Rows from block 3 of a small CTC audio transcriber, named by matrix and row number. Rows with one number belong to one neuron. Each number is 128 + 32 x the weight over its row's rms, rounded and kept within 0 to 255. All counts start at 0. Numbers have three digits each.
After each neuron's rows are labels from the 100 clips, of 14976, where the neuron reaches its largest size: "top examples" is what is common among them. Only what is clearly more common there than usual is listed. The data: read English sentences (LibriTTS-R).
# gate: MLP gate (model.blocks.3.mlp.gate.weight, 768x192), inputs 0-191
# fc1: MLP up (model.blocks.3.mlp.fc1.weight, 768x192), inputs 0-191
# fc2: MLP down (model.blocks.3.mlp.fc2.weight, 192x768, transposed), outputs 0-191

gate.628:198130129142129000141129086134174119141129118128151228157154117143093197129139139000124124124132127126128164146126122128094114135126129131130114132199123117127125125172154139118127052154125037128125123128120131185128130133129134122154111128128129124000124129129128181106130129123128121130126127146127126118128134130147127135146151128133060126128129124135134131122164124106123128128104141125131144121125137117125130119255126127130148124127108127127125112207129130130131159113160052128185128087128098126098126134125119128115140124162128129129128128124130222128150130128158129117
fc1.628:124122130136128135125127126128129059125088116117154123098129142127129130123129135126129126137128128127129128127111122116139007127127134011130153127154122134255182121133123127127071128107143117132158127130123000135128127127128127129129126078132129127129149134126128125150118060116135170129130128152128137128129131128129128127114126144127172123132128141123152129126134118126121138127154125226160128128129122000136128125209129112125118124131124127124131138118132105132128111147130141070124129129127128119128127120123132132120150138130000130115151122139135122128147137099128123113
fc2.628:097131131130149133131137123127110128129129141000174128109121128115142121134032132130128129123132121129128157127142128162100151130182120128128127129126133127130138186125120129145140127168117127069062121142146134020131128090122142128113130120125127199078155046157255135252130125127099129126134138131128103124158131129070129127058121129118179153128136110128136127128210134120141125162131153118148132152157124129117135128020130127140127133124131126128140129134128128097093077130129095149142128123153131159119127127129139096130122135101114131177200107155129124117130104114129135119
top examples: voice: female

gate.570:129086128137126131165105130128053131233135116128133127132130132132129145128130125130125118137150077127137128077128118128081127130126119101128189152129255135166109130128179128132101151114140142106145139113129126120137124125124169134120125128124091193124134134148060192145128127128129107128155128127131117129127130134210128117121129180128128126117133119099129121130127132016127105129127125130127137128125133135125128089170134121077121127124239103128113128129128132129033128126128116127255126142131154111119128131129130112115229127059131127132126132124129124132128242135120127127
fc1.570:126129128125127129087130098129173127054127166095127138128129127128127118181099128134123130127112131126128115127154131124146134125223127129043133127126130113127139119113116137111116128159068128160129125163127130128128128239131129105134133128127151116041020052127201119160127126130128169130000135145132133128210130169037128129128131092132126178128128129126126128160129156203125130133146113134125110124124092089126130140114149136124128130127129136153129087124130134129126121135112133114129139103128128128062128129128128157127127094134127132128129123125126130126255119127112117128
fc2.570:169102118123136124118126129129128127158126128124159126144151128133129144126133123126145115139127127129089125119127128181000071131128124048128129120126136123131131135138175128129126128129154095129129128128131113127130127129121132121126129127120122173127126127149123209040142152104128127127133064081128128132123105132217145132127117131131115125129128064119143121059138130126132127127147135153128194127126123135125116127127128131127127119144132128066124121133117129127034163129137128128178107134138207126124129130130126126127168227103124128131134128112125129128010217131116112124
top examples: voice: male

gate.70:171133128128127130130128129117089186128128128128129112129132130131121128130159127126129213151128128132134063148126129127131128128046127100135130128123128061113126128128127126134127117132127076121127147127129150113128132129150131149010128126215127129128209181128134128124128044102241130132130128128138115128131004128130193130173122132131129141128128128138129123127128081129115128126003126132122103066132125127129128128198108130127000164128128128128127127182105128118146128118126128187128081127125122168132128128128133127131156128000128123128098127132093123128120120127135129129
fc1.70:108138168126118131053133128129131127129122125125131119127173129128132130128124128122134130126127128056129130128128130128131129126150127128255124127152107131129129125128133129143128137121136127128154128058127128129127124089129124042135130126125128125128127126127065123136127130150128103130255145166132129128137128122132072129104089121127130128127127168128129128151127219124128128134082129148128181129130111126129119129041129135097142150125118126126105130167131128109128125131136128146122128125189138174128072127127128127130117123149129126127129129128127132103140110077160128128
fc2.70:123130129033125126119128130128128129126106125134116127137113116128127177134126122141128125128128107129133137117118116119123128128148131121127122034124125142255214131127128128128136255177142147227129121131082042140126127149171124126146127128133132125140127094121129129124127146168122121109128128226087130136138133130161025129124130128133198121055123229117156174147126109128129128145089137129128139211129165126128135117118129128084255120163128115127131127047127131132128128128168127128109137128128129128124127128128128133119129135176100125124122134133131136125106135126141129129
top examples: voice: male

gate.110:131128125172132128131045127137235097108130118129128152153130128126123131173129127130129125253131128125132190129127207130108136125132132128036125088120135135130126114120131128117033136126120053128128145129129131133186131179125128129126126121130128131128127188136126108126126067128139091085130065125124128127138128128183034128121129134234107142120130137106143127129128179160119128127127134128095129134168110119198127130016160133128060138130140130147097119128135126129156124132099128095127121091000234130131138140130129112129126129114126127106131129128173132127127129140113128127
fc1.110:124126177123135141147128099129130128255139133142128151127132127132128127125129137129128129150123130127132126126127127131129128123167127170128128130128131129137126093128011162000128119127126129143128135129195138138127127129128127132060129128207127180131099126078191114103128129125177123131143128125126127128125130088123131128114142177125128124133129118117128118131129148130129129130128128127131127102124129117127129129097128127103000133099126187129128127131128125128102128112128133125086127123003128127136128137128124134125130128176124100128238129164129128129123128125128136125
fc2.110:171128129127134127122134207129071126128129126129117124128141123126120129142100127013127128059209127128129118135128100129128132128127118128118128167128125126127126129069130128128137076129130128131127113128124132041141126114128157133129125130076129092128124118130127137097157145144099125129132135132085138127124128172128127127129127129127211126125128083128126129129065128000138128130146056128126071127128123225127120128202129127138128127125128133128137141144122123127129128128255128154132144129255124128126130068129223128137125123129131130138125128128127132127128126130129118126
top examples: voice: female

gate.407:153127132134128126128121122128129128115128138139119129162127128130094122036128135127180128134126104159124128128100128128129132127120128128158130129141122128135129129127130127129122126134129128065125127122128131123127183147131128255128127128132131129119132133144121130127106120112074127127133127066133128133152127128064099129163130129128135130095126048130255159132130233148130101129118134132128114130130127129133096089124036125131121127132127129127000173066128137155128124130129128129113121131120127129128127132131136127128135128129129034119136000119128117128130128123127135075
fc1.407:126130064126124129128127169065128128068136128122131132199141096124128127128123128117203181124121125151059136128126131181128127135125127206132129126123130128140168180136136128115128125130123129128182115130114129132119176139136111140091132129126127143128129089132128191127120128128123128131130150120126130131127059128094130126128131131128151162065194036130128128128126255144150025192128138129126021114128124131124125128129124128128112117130127130110128128068126134133118131117130121164111122128138015127128101126133133128023131127138127116142126129109126000088134128034127126129
fc2.407:125132124132122128127119083222141120166183124156127129143129145130132098128129135140083142126128113119127065118126132128137124178148127128106126164255163087131043127131118129132081122133128131055129129128126121112224128136131135133132128129166124144128136233127127002143130186128127102126127129133124124088132144168111125123136128122126128132127129130116131128154114110128127126144099130150127126123138147090133124126129003125128224128128129146077128125135109126180127135129114128125091104126128129025127135126121129102069132135121125142178128127044192151130036125133131128119
top examples: voice: female

gate.694:131128118129130124156126132133128125129021121129128127135129128121113128128126119161128130129127128070128128146160169135111126131090128089154125125138117000127131104128143204210089127152085128133128069131160129099123174079124064129119125124128176127120146125142128116132127128126133128129134086138133134128080126129130058125126126078126129128128131132109128127000126227128141152128124128130124129121135149127130128118139132124130233108131116140130136207131123135130130124125126128131155129089109133089128200127057022132103125128133121126137128129227126186118127122143162127125
fc1.694:130128125129130127125128124162112127127114127129133127139129129126131119129128128128127124129132128128128127130120125128152115128128131122187127125055115136209150128128184122145131126122126128076129129125127129129086128084117127128127127123127141129139130163100137128128127105124128137130129126109131130128122119128123130128137129128128178129128130121106127134000127132216134132129125128133120047138127129130130125114128128132030127127121125171131125255127129127117126126129138142137052130127130128132128127132128131128134185143131115128130130128149128127127128140128255130131
fc2.694:125128099133138196094151128133129129007136128128126128000131127128127129130117131127146078148129126129115126128128136129149126130128125130128125064118128255127126128111179122126124128114123127125095131128141078134125128124128148133128127128122000130128124131149132228129132125167128125145134224128123128140120127105128126136125114128126128128122128128115128126129178160127128127127149122129137124131126129218132129139124128128130129130144129128129132128132138129090127066164132121127128139128129131207130116130129219128127128128127128129129187124126129116080218129128127095129
top examples: voice: female

gate.134:131126132127131122118128077188071113128130128129126121154127130114123126128157128130121129139131127121133106016127126161130222127117130123065146146128177127126123171089000142200157126119125131128132122179129015193105124155121132127069123131126128129069115127123130129125142123126128131215127134118124137127130147144133124162128123146132130122134125111116123126140104097122123056128120109089131128129118130122151129107000129134177133109216168139128128128132135104087127130125136128130114020113129096232128128129156112128127129135090109128136138131132131137135138027135114134131
fc1.134:126132126124141135107135149126134129141157192126129128126128108116122127130127127127139144117255119128129148132128135128124126131126129159127104128092125127141139125133127140125131125255128128127130128128127135128124128126130147129140088121091121128076106134075128122114131130126126127129118117129080130128130103121103102124130135130140124128195124128126117132128127153131128129115133107126128139130127134152128125225128125131123135128129128107127125127124128124124128091234130129128130133000138126135123126130126127128126115127138122207128157141127124128126128051129128126127
fc2.134:136122131128129129134129114133076100127104127129126123126118200132128100107144138125130131128128104136125130043126114163124126104128126129119134123128099129167133110129000151120123130046133115170113136154126127151128128156127123146013136110127128166123129125130139130068150131130186125154129131156145093129169157129129127118102124130127123139127127118098131204128131127142153116135132133186127131199132145108128130128114130255034113196185128126109129129126132112116094133128129053131130121113118116159123133083140111129133158181134126116145255128128129131125063129138115130077
top examples: voice: male

gate.34:125107094129129117136129114127126127130109124128120128129149130130188127247129136126127123127120134127069138196133119123129129130114128121129128143132130107128160178129215126128154128131128127134127128128109108176097130127119131124123132128093092128162129146124127129129192102190131105133074158144129127115064127127105129132119136150139143051131126085156131132131125203127135140130124128126118135130122000063125157127086129141000223153155129120128128099117127113128140120142101129127181122085140126162160136126081255128106136237128127185132119130123110108117045127129129131113
fc1.34:133125128088140126128107138125128129132146123158131121128109131152125124128105130097162127126127138128139126131118124128129130128208132115124125126148128255126106128128091130132129139129128127109128220136190128126128104126139130101094117129128127127129142128075111043116169129089125122129127126116120133130133118226129136122156128125128133128137064135138137160125131138127127118042129000145165118136129244192143119132142135140183111121130225129108147128146126127119121124128124090107122131128127124129132128133196093146125126131138058135121135128115110128129199094122127131130
fc2.34:133133195136132147140075133128128129131132116127119128121125000188129127118098110121128122132084126129132146128161132128128137127121122172162128127153128186134132125091108128128119093122138129188129125135128186127143118128126125104131127249129133132145122130131128123124124133125087092133130132127123178122128119128130126123095130127129193125162129066121138123126129123135114131133127114127132180130000124111131132127088086128130148096131128127131141108248127128140194112128135140140128129135109223122189119122127135127117123121127126135159072129129127205128119119144127164132
top examples: voice: female

gate.64:124103128113109144116128131184026136148131196124124127123154127133129132133125123129128135138130124006128090133118000085131129140178128127143139143123127128133126182128132125123131129131135129131129125128126140131127128129124128121128129130140128028110127124118127133137122127121127128133110128226127126133126105127128126145137118169143127127130128000118129034129128128112127144110148128128097129128103107128125122128120136133128098128129128126130127116131128131041038111128129134250129128156255043133129120141128107128126126127135123127128128120125118143133134063128133104130
fc1.64:133122068128133123124130128082127123128146129129142055129122124147131126155127127026126128081121131128125112133127130127157125127123128126128215128127133128095128129130039129129136127178126129159039130113132128142133129128125150128158132131125128130218128031126128128146132129129053128128132125114101134154129097129129131126135128144128134128206128129131131132129129128135133128107132126127121149145000134251128128127124120129127124000128129133124126163128127132128126127000128100105129129098127128129188127098128131232125128126118133100128127169128131132135162129126128126135
fc2.64:049128129134123117128129127140128132132121153127137128132153127105071150110126134131089060141128125129088126117128128128128126143133126128188096127127128134133128133125117134127126129120121118128155150150142127131120128123128140131130129131200128138130217136126128252128128076128133128131129131068140130127128183000129115128128099128123066126128128135119126134128178067129135122105127174126107071128136128000128130123129176132156128127127134128156126130153204010118132127128116128127128128037163140130122096133126127020089128128128128129130147124128125158054129110128231123133
top examples: voice: male

gate.734:072122130128133017139151127132126125141128039128136124124133127112214129124127129125130128124129129124130127153126133136117140126144127075133124114106126114169128128104128128131127150116169122128132128127132128137147122130127134128113119125129109121231125136132010116133126177132127128130214128122133117128126126130128127128000127118113130129128139127126156128255129127125134128128136127126112203132111128047128129090121139127137167128149128064075128140128144123122128040130166222128117231129115175128110120129145128131131129128127124179125128127129127124128124128129126158134
fc1.734:128118131129129128132127128128133123137124106128127151126165127128133102177128129125127126180160124129128127127127125133140128125130128130135068117128122112127131118125120130131127129128182119139090148128133131130128128128177129000123115129043128135119255128128114128120111130120128128128155139138131124127128128122117112124126124129126120137130128129128118131126121131129119128130133126132159151207133128128129115096115128128126158132130139122129076128125131128128128117128179166108167121128088128154162094129129116128127127126125128122128106136145109255127129255044112146124
fc2.734:130128121127129124122136146222132129129147122255128129124129124131114117092128133128112169115181125128128148148173125132095143110125131112147122128125122129119123120133134152141128128126011134068167143117128098105127107192080122182133132128220134120097022122128113143237194128129162124120127128097127126126080152127118000144234143131129109129091128114131164177155127116131129043067129110130155130134127031131124129137135136136145122128128065157137126125084127128126164122119078092147123080141143127129128130157125128144127131122128114207145132097144130111129129103135128135144
top examples: voice: female