config.yaml
model: "CTC audio transcriber"
dataset: "read English sentences (LibriTTS-R)"
train_examples: 15625
n_mels: 80
hop_length: 160
input: "mfcc"
spec_augment: true
win_length: 512
tokenizer: "char"
vocab_size: 32
arch: "transformer"
norm: "layernorm"
norm_position: "pre"
activation: "swiglu"
mlp_ratio: 4
head_dim: 48
fused_qkv: true
bias: "all"
qk_norm: false
parallel_block: false
inner_norm: false
drop_path: 0.1
subsampling: 2
layers: 12
width: 192
positions: "learned"
init: "small_normal"
residual_init: "zero_last"
optimizer: "nadamw"
lr: 0.0012
beta1: 0.9
beta2: 0.95
eps: 1e-10
grad_clip: 3.0
l1_shrink: 0.03
steps: 9000
batch_size: 128
epochs: 73.7
lr_schedule: "linear"
final_lr_fraction: 0.01
warmup_steps: 900
weight_decay: 0.1
Rows from block 3 of a small CTC audio transcriber, named by matrix and row number. Rows with one number belong to one neuron. Each number is 128 + 32 x the weight over its row's rms, rounded and kept within 0 to 255. All counts start at 0. Numbers have three digits each. After the name is the row's rms in percent of the matrix's.
After each neuron's rows are labels from the 100 clips, of 14976, where the neuron reaches its largest size: "responds to" is what is common among them; "loudest band" is the band of the loudest frequency at the time of the peak. Only what is clearly more common there than usual is listed. The data: read English sentences (LibriTTS-R). In brackets: how many of the 100.
# gate: MLP gate (model.blocks.3.mlp.gate.weight, 768x192), inputs 0-191
# fc1: MLP up (model.blocks.3.mlp.fc1.weight, 768x192), inputs 0-191
# fc2: MLP down (model.blocks.3.mlp.fc2.weight, 192x768, transposed), outputs 0-191

gate.101 028:086116082083139136118107133119128105147124069118126114074123129138132135158111158127085129134133128136135117120124093128123132143105136121077222133111126130128113128139121127092148133199122113129096137104133116129123134140147138118117131145076124132117125133163132108098108131118128136151123128100141127130117110138127151129141052130122127134141131093000137132155118122156154121144132134072190134128129127255132102172105171179129196151165186135142115133124113121124125114147137103128154097134124219255109140128161137106127129132089110122127110147128121128128128192128138119172
fc1.101 028:152098129130125122130140125122129129130184118142117125142139123124132121183106076155132139129147135106131126135106167131126128135178099114128124126136000124127105187045098138142107130100131134075160129130155120111127136133134136132127128120137149123085141055127128137151137116105115051104126158139124081139122184108069095165132128186154107170069151131131089003149145140153115126109199128132121063134151103163137148146129102072149128128131163123121097140092133127138125086128123140128133120255129138116159099070127106143162000082121128126125125125138145129190158077128114138129
fc2.101 030:124142141114119116110144123129123224127111130078126156110110130066118123125170097190173128125166137132069099060127139078136127132182134115134096130151136132202123097127126141176150230135171148128137040027133123138145134122131153104168134152110135129201115123149123129175121172124151115133221146125121117126119140128167068134106078133113109126165145150128207124046114128073030126090142109140137124104141145064142161089122105125100133130129116096116128128122113163128130104229125128142134134112115128106126142120133126094117128103130134125133129091130131191042128138127157121045
responds to: voice: male (83)
loudest band: 250 to 500 Hz (31)

gate.695 129:140128127129126129131131127158099134123132129124000125128127128128130078123128127000217125127130123134128127128131106127129125127156126126128127138127082137132123202128248140128157127127133128127132128130128124128129148118128129153127128124135125129135121130130108123129130130134130002160128236122128127128104127132119123128129129106014126110133129128130128123185133127127147096128122119110128105122127121127128122128129139127128128136112126130127129117128179086129049126121129133126156126252174128107128128129125124133130133000131131127130128128119132163130130121130128128129
fc1.695 126:185128189130130129128128129117115152127132133131129128123125128128128128078127000128128125007128137127128126122129127128128140128104124092126127129124127128129127138127071128131126153128129129128153129129128125135122186126129126127130128197123128128130128070128159114228125127131126124127166127128128129128144128132110137119128126148127136128128128216128127139122042129103110130119124082127116128130128125127135152123128127127129127130128127117131124106155127129128248126146128127124128127128129114127128126113060137216126127116160130126255128127003129136129128135126119129132
fc2.695 115:083124128127129127133129128129129139181130131129172140084148130129122127075095160127127117131119129132129128103183123130129223109133136128130129137131107081153141127113031127129115126127136087128124107132130128139085205130137167129123128125180128032255119128129128142131130127100132138056120128138048128125130124084128129127125141128131112128132126129039123129128125129143255126142106127127116155128101132128126129133125139127168130032128169202068139122142133120089132092126143184128123123130140136123128126125110127112117129123129115141128130130127124124128131191128128225124
responds to: voice: male (97)
loudest band: 250 to 500 Hz (36)

gate.427 012:088132163126130161128098128135127136127203154170141130118133097149107139179104123133145062133195121177138096124046109122123106158161132134141116123136171215123138125121110175122109129124105143129126108129111146142126128130094116129022148111193132119103029054087111129121131134134149151128096127126103126159081192156104123135156133084106119127150128072140113240137115161138148147124121105120190124124113090133131091145175088117179126135162111235120222064146122123136135140134129110186161103129167127135134122129154052127118136135167147088149196074126115127150084160103098145126
fc1.427 015:132146134125128047087117144171179117137117149099119140132128080143131188155142162132137125078127150133121122130130128128132141138131139129118084142117112057137107145150103144124114122128207114129157106150205183126123126128114100140207149134141123130130119168053135121130117136128097201099126102152143126152126112127042066138126130163148124119125110165129130077125125160123114101109137143050106116146098151081105131137121140130092115121139131151129084109136120148123108140131129142084125128124098121086200142118129128152129255122150182099152108126129133143217191101126188078116
fc2.427 014:130129066133148077142111120023108108173100128135144176130134123148140131111129145116129119132138122141183019114038116132124164190023127125141124147101131142160008236114064156121135158122129118124093152126079093164114117126151080099128111135207125156108133138132134098129086105161110111131113185121160123112125170121083176135130149150076151192136122192116144121192115114149086114140132144145132137132115129191119148115129106108122106034126150147048126138132121136112144125167127128121112130116116075162150140121143124157113135133117147107125167191086115127119126130139121120144
responds to: voice: male (81)
loudest band: 500 to 1000 Hz (38)

gate.552 128:139129128250127127127128129130217130127135129118126128130130129098125128127128126125044124123127125128123132130129145133129135192101119205135129125134134130128131128128165128108123050139125121136076128128127127128128133130101126130129130183128084127151097140255130226105119000142124130000091109127130124129126131111133120124128128135128127128128132130060131124114165126110127127175126138129127128131128115129129132128135202129127151127084130083129106125131128125111144131132127128131224125107063128132127135128126130068127111142116136129164113127128131079127127119147126128128
fc1.552 107:129128127140129136128130132128128126128130127128128124132129128122128128131128128129079124094125112126114128126129134121128192255100121128135132123126132129156139118128221126118128115129151128145110142127124125132128134123127128129115139126128126126186127155101126227111127123215130130127137114128130121133119131128129133125127128255128128123130133129125151132103133126019141124126124146128124120130130127136128128120120127138131129129099140070109102128128132051087192131127128126124127128142128247127131128135000171079121126133127135128130006126127127122151048133128111129130
fc2.552 110:129129117063123105128128128128127128125123126154125119126129129126128128129129121128155126128129126128154035175111030126128128128128132050123128117126129125152132124128112128133129207135127126129129116128127129127128129126128135153119128000130121127130128091127127126128130128142219134198152125132109128129119127255134128131130127112126130129127126127140199204126128128126118129130130127127153112128136127178123173126126122128126133143255128128126127128058130153131078125129112046128125128128151112147128128128128116130129126129128124129128129125137128133126135156133148126125
responds to: voice: female (100)
loudest band: 250 to 500 Hz (30)

gate.402 081:134128127140130127131145129095125119097128129147129171085140129046198127112119129129128128133127128132114121128129166131128124112124116173132107024130126137136189135124128128141114130126130128126128128141127135119129126096131129128108129143128132076128104131127128131127128000158149121083128129128129126121132129138124128127092135132130062129121136124117111130123139118127255127120103127127083219122132126128220128127121118127127134131087127128153128111167126121065121129076129129121126134132114135130255129128025124129220027119128141242128126133149128128125129133124132135131
fc1.402 096:128123158138126122124130032176126128128113075127151117202120128130128134115126109089131103125119128140122166155069125126031131129140128040074160128127131131128113132132130144088126136128142125128130066136130129173127064182128127128121123100163125117247122130117125145129127127107123132132129127167126135124128128126131110131127124087084070131127129166134126107133118116128035156128172128128121128140123076013130126116129135129025129145130118111128127110126127127131136139168133108255134128126132175132131151128129245172129117126129127116124159129071129136243099128131127132133
fc2.402 100:131127143135136128126139120139130134107074128135139129192101127126119128209169131095142129123094128138128231126128255107130135110090128128127138129129121082149093074138131146127209123125155130124099120132127117130115127129130119142132129103129111112140128076131128129116135126125128113127165090129127124115114156116127122128128123127143079095103127167131121135101130129128124143128255136130119128124144125102133130132132130238138130131123129129113063064128128082254124255128115132223128130103115128133109132160128136141128126135120126116102125130128133127127128128144130135127
responds to: voice: female (100)
loudest band: 500 to 1000 Hz (37); 1000 to 2000 Hz (26)

gate.473 083:135099130127129112119127089255129125129116128128139125183120126092118076186146137128128129071140091000128124128152133121142157139077129121031133102125129126122128139091118152128255131117134092137045125119127135120165128123255080135133129131124148103128151129130126121152173129137113099131232124076128123131130129127127072125130144123122118131102120127133130129133135102133132120138153151126136130130119128128129127128088126127145126127128110122105128132124126140127145129127170127127142134142127127128128129131124122127149129124128128070173123127128054127127128100128134123135
fc1.473 091:147114125029128128126128066129113132128154170120135126035126129083123104130125109128128128084119129083130141129127124120126146127201127123134132109142255142117129106126119133131255139107128154128102126059129137120152131107123128122128129128124144113135128128132126120133151126129119127180183128132132093130121132127128093130128138130109097128127126125135133138109114111066127128130126129128127131134129156128129130150129098215130124132125177117127123145117106126134101105050127140134130152130113129129104135128125093237135116113133132092141131154127102129099152132144147156129
fc2.473 088:104125125119120110088127126123128099159122129128162127136130126126132131128123124157205133106132155159130120072130132137101118131128136119130117175090115128129128130184130127000035131154143130076127129129128117128130151121133150144128135195142128108131234144129137125133124128132123134127095128124129128127087128140125133128128127121128109136130125131000116123136118137128105129128128128126127144127119124111118142155122121085131127139123171127135127085199127255164126128163151148118114108121128128127157111156134135096114128150159126166134158125128131000131095121142172120126
responds to: voice: female (83)
loudest band: 250 to 500 Hz (80)

gate.699 100:128129184169136144128127128133188025124124085128128126179063129137152128129128143106112128127075122154128142128124136138131082125130128127137150130131184141128127000120150124131136094132130090128129129131128156125053143151130130099129124138116124130153116255112125131131123103000120122137123128133128127129128128126129118123129128110139128116127128142128125129129129125184127138163075075129130174128127128125123115129132127126106128129114128122128128125109151134137127129118059139131126128122127210067128105126113117214128097117143128125128120119129255121059152160163129128132
fc1.699 107:129122130082140122128109112138132128113105126160118128127134126134162133129127133140126126131005000151125049127129118128129128130129132129127172134107119126128124132058135129165187150134134123122127111133130128127135129242145199106128129133128034124135129128127111211127129123052011125255130140128095131106148130114129128128219160100157128129129121128128092114127130102099118126125128129125128194156128110175127129130085129134116126133095116141129120127128128191128128142141128158124123128130130131126133140127133134133152128128126116140018080131115124129128129107131122128132
fc2.699 111:125122120134132129128000168110065130129134053114128132133126128136148129132132128125129228110012139129128132145126079131101105125123123135109128105129234087144127120129127158128121131127070117122128127127193131132115130167121126085225135126117127187243056129132127128122132132130126089066130128129102067132136129130128112079131115124135135138126126213132138131129128134179122128120117127130129132131047147125130125127128171122228127131080132142123128128133117102122125129165127102128104123223129123152142094128124128150130122117033126136109135142173128135128201160124122142128
responds to: voice: female (81)
loudest band: 4000 to 8000 Hz (66)

gate.84 146:132010128130132129127129128123235131126128050113127132128122128126130128081129118132125126136106128125132128170129146119128127123138122102157130132128126127201128152135128128146124137136129126129000127132128129127127145134168118128128129126126023132133110126142087128128128156122127051122126130128128125148143128240152117040128131051128127127092128124128128124122156121123122128000129142128132130132177139125128128129130129126062122124131128129139100145128115137130140128100099123116131129155123127129128127091129128136116128128137135127126126130255087134127137127127195128128
fc1.84 105:134120128128127129128136137075127098088164084128127138130107128127154125049128128119130119128122128078130128128127128127130132128165126127131030169132124134134129137127136143141126192129130128128128150128142131127138169127129128167153127126110129128189122128128111130128128122128125128126099128128064108131129166172129126134132138063128133124127128135127132101122131128097123127129150128255128151132151128137128130000047127128096124127128127149186126179082126131129166123128128128105127131065045120127129128128126127129140134094126123112127117128255124133117127123129129043128
fc2.84 128:121128127128106130129134128127144128127132143127133129126124127128130083128128128130110205126132128099128128126131101129127215124128129128128128128127188126129128077130130130132128125128128131127191135128128124139127052126117128127128134128112128094127129132129130130103136126138131128129125131127128117208127143126127163128086124129128128166128128082128127126130128249127127129131128132186128127128128127139137128128119129135136124129131109130125116094103129127127125121128118125128128128165135132109133128126133118128127129087204089084128134128000179128126126124123101128131
responds to: voice: female (100)
loudest band: 4000 to 8000 Hz (78)

gate.537 094:047130129048060133125164124127128139157147128126114160144128128125123131128133124124128128139111139135183127128101095115130086130128140117130126133132116166079108134135099137120128108143115123125128129087126128130126128128126128108129133056089156128125111120128130128146128135122123134140130127128131129132121129127123130132126036138128127105164110057130128130142141116128127198128132128122092136156062132130127049126127125126127127127126128128126130128129118173128129131129138055132183101016133000126184128136127130131121126119129129127098127129128152255132135097128132131224
fc1.537 112:117119129125001118125210126127142130130156115128126176213138128129129126128188156115134097242015124128134115127102117126128125127150126127129129132126157127015127137088129130112127136141128126129113160128128128163128109131127128119128131091134135107127126128116128129145126126128125131138112126127191128127129128128128116130106000133120129128128128103122125120132136127134128142123200128132126165123121126131126023130127097128127129118127125150122128128128089255129092129128127128148134122097171126118147125130109128128127129122120132201120125125150156147128177103194142129132
fc2.537 119:056132191099107027124144184113127130128127126129124126172127073088113149128123167148128093239130111076128126134126120099129129128138142130129123125105117169127125125120128133128128128126131135128127255109118132140128031100138165128127141118157127062122255126085114125199116133148123128151132131132255128130129238132130129119126101129141136127139128086128128127125129094130124129129162127132115131124128126077098128128102128108128128132127129126127160128122143169127127128122128152141129136053152087133129129141058126123144134128127122156124076103130092130130170126129128151130
responds to: voice: male (85)
loudest band: 4000 to 8000 Hz (56)

gate.192 119:198129188073128128142111161127126124126127129100000125131129128096128129131133082126129128142169129128114135128128127129078125131126120107121157128126127127134128138137142128127126146090128130129129138127130128127169127126095121152067127037128000127126129127128090127056127128128130094186124137106129112129189123189141127127084123126140255115139130128126133150128128140063124129128127120129128120152133125128129133120108130133133129128143130133128114130078128153173128127132128126128125127129189125121134128130155144127134208125125127171128124129132124127107031051136114105140
fc1.192 124:142128178134145127151122139131122100127128127121129128131128186122129135130080087131130126255144128126061127129129112128129126124111122065130138127127130128158124186146255131129071138082128129130129132131105137127130128129126121187118127128128128129127137107124112128121118128222140128128124127112128122146125127149131157095069129179128176131128130134125127128128114128106119129101128116132103096155128109104155127131126128127128126255255130128128129129129128144135127127128128109097125129123128152119130125127132140125152180124128086128127132103127126128127103128132129123129
fc2.192 108:128125128133128128127113128122128127145180079129255127126125128129128122130012134138128133099120092129128154142128000128133126118132128128129128140129125131129128120152111124123109123135126133128129129127119235129128128121145139108130132210133130121189128129141144126165059096124172128032213028149093134127116140124127255128161252147125127128129128142176119132131119209136125120128127128116127128085131128128122123124134128116127112121108129130128136126226128125120128125100095118125128134134107165132131127132127126169125093122138128112193142124128117123134131182127154177129
responds to: voice: male (98)
loudest band: 250 to 500 Hz (31)

gate.503 092:128160111124128082132130192121128169128131222131129131125131255120133127135154133135092152111190000121124125123126137128124143129120116131127130127131140137129128167128128131139131138132129140094124130126125132120127137076105137132024129130000128129000144252089113133135129093133126154124139128129141116128127131125104139128138139131129114126125145133129128121052129126130134070132072128127098121122162128131171126129128129157128126122090141131132141128128120129129088133120108141190128125132129141128119130128124137156150129132116128123128096194126113134153125134129064060109
fc1.503 115:122108129127131107112156140126228128139090130127130147126134128089131130129125149129127128129218129122072130131128129117124128126120126214113129128128124129128130142127114122117135128128151124091125128102129122128127125128130114127125125133128255125161135132128123162122128124127129180129132127134127127123128134128128130129128083129127124116000131157119127167121129104128128142127128104116129128126130123128129121199129128130164128165123129121118000127130127147143127133128151255137134118144129141128122120103140128126129092124118128128128000128130127255132130128128129133131
fc2.503 120:118255127127125141138125131103106128129128128126129096122122134137114123116127128128121128128113118116140125145128089130130143142133130129158144009125156118124136124138134125067097128134134128126152133127126117127068165135129201131129151128080027129125128143125129112080043113129127126171126101129139132128128105131128129127124130128138128130255128128129130126108127163132128128149127129122129128132130130153128121128127128140127130128127126106129181098127129119120127125126091128136124128050130111131131226154127126124128156124133129128123128130126132059132107130162128115129
responds to: voice: female (96)
loudest band: 250 to 500 Hz (78)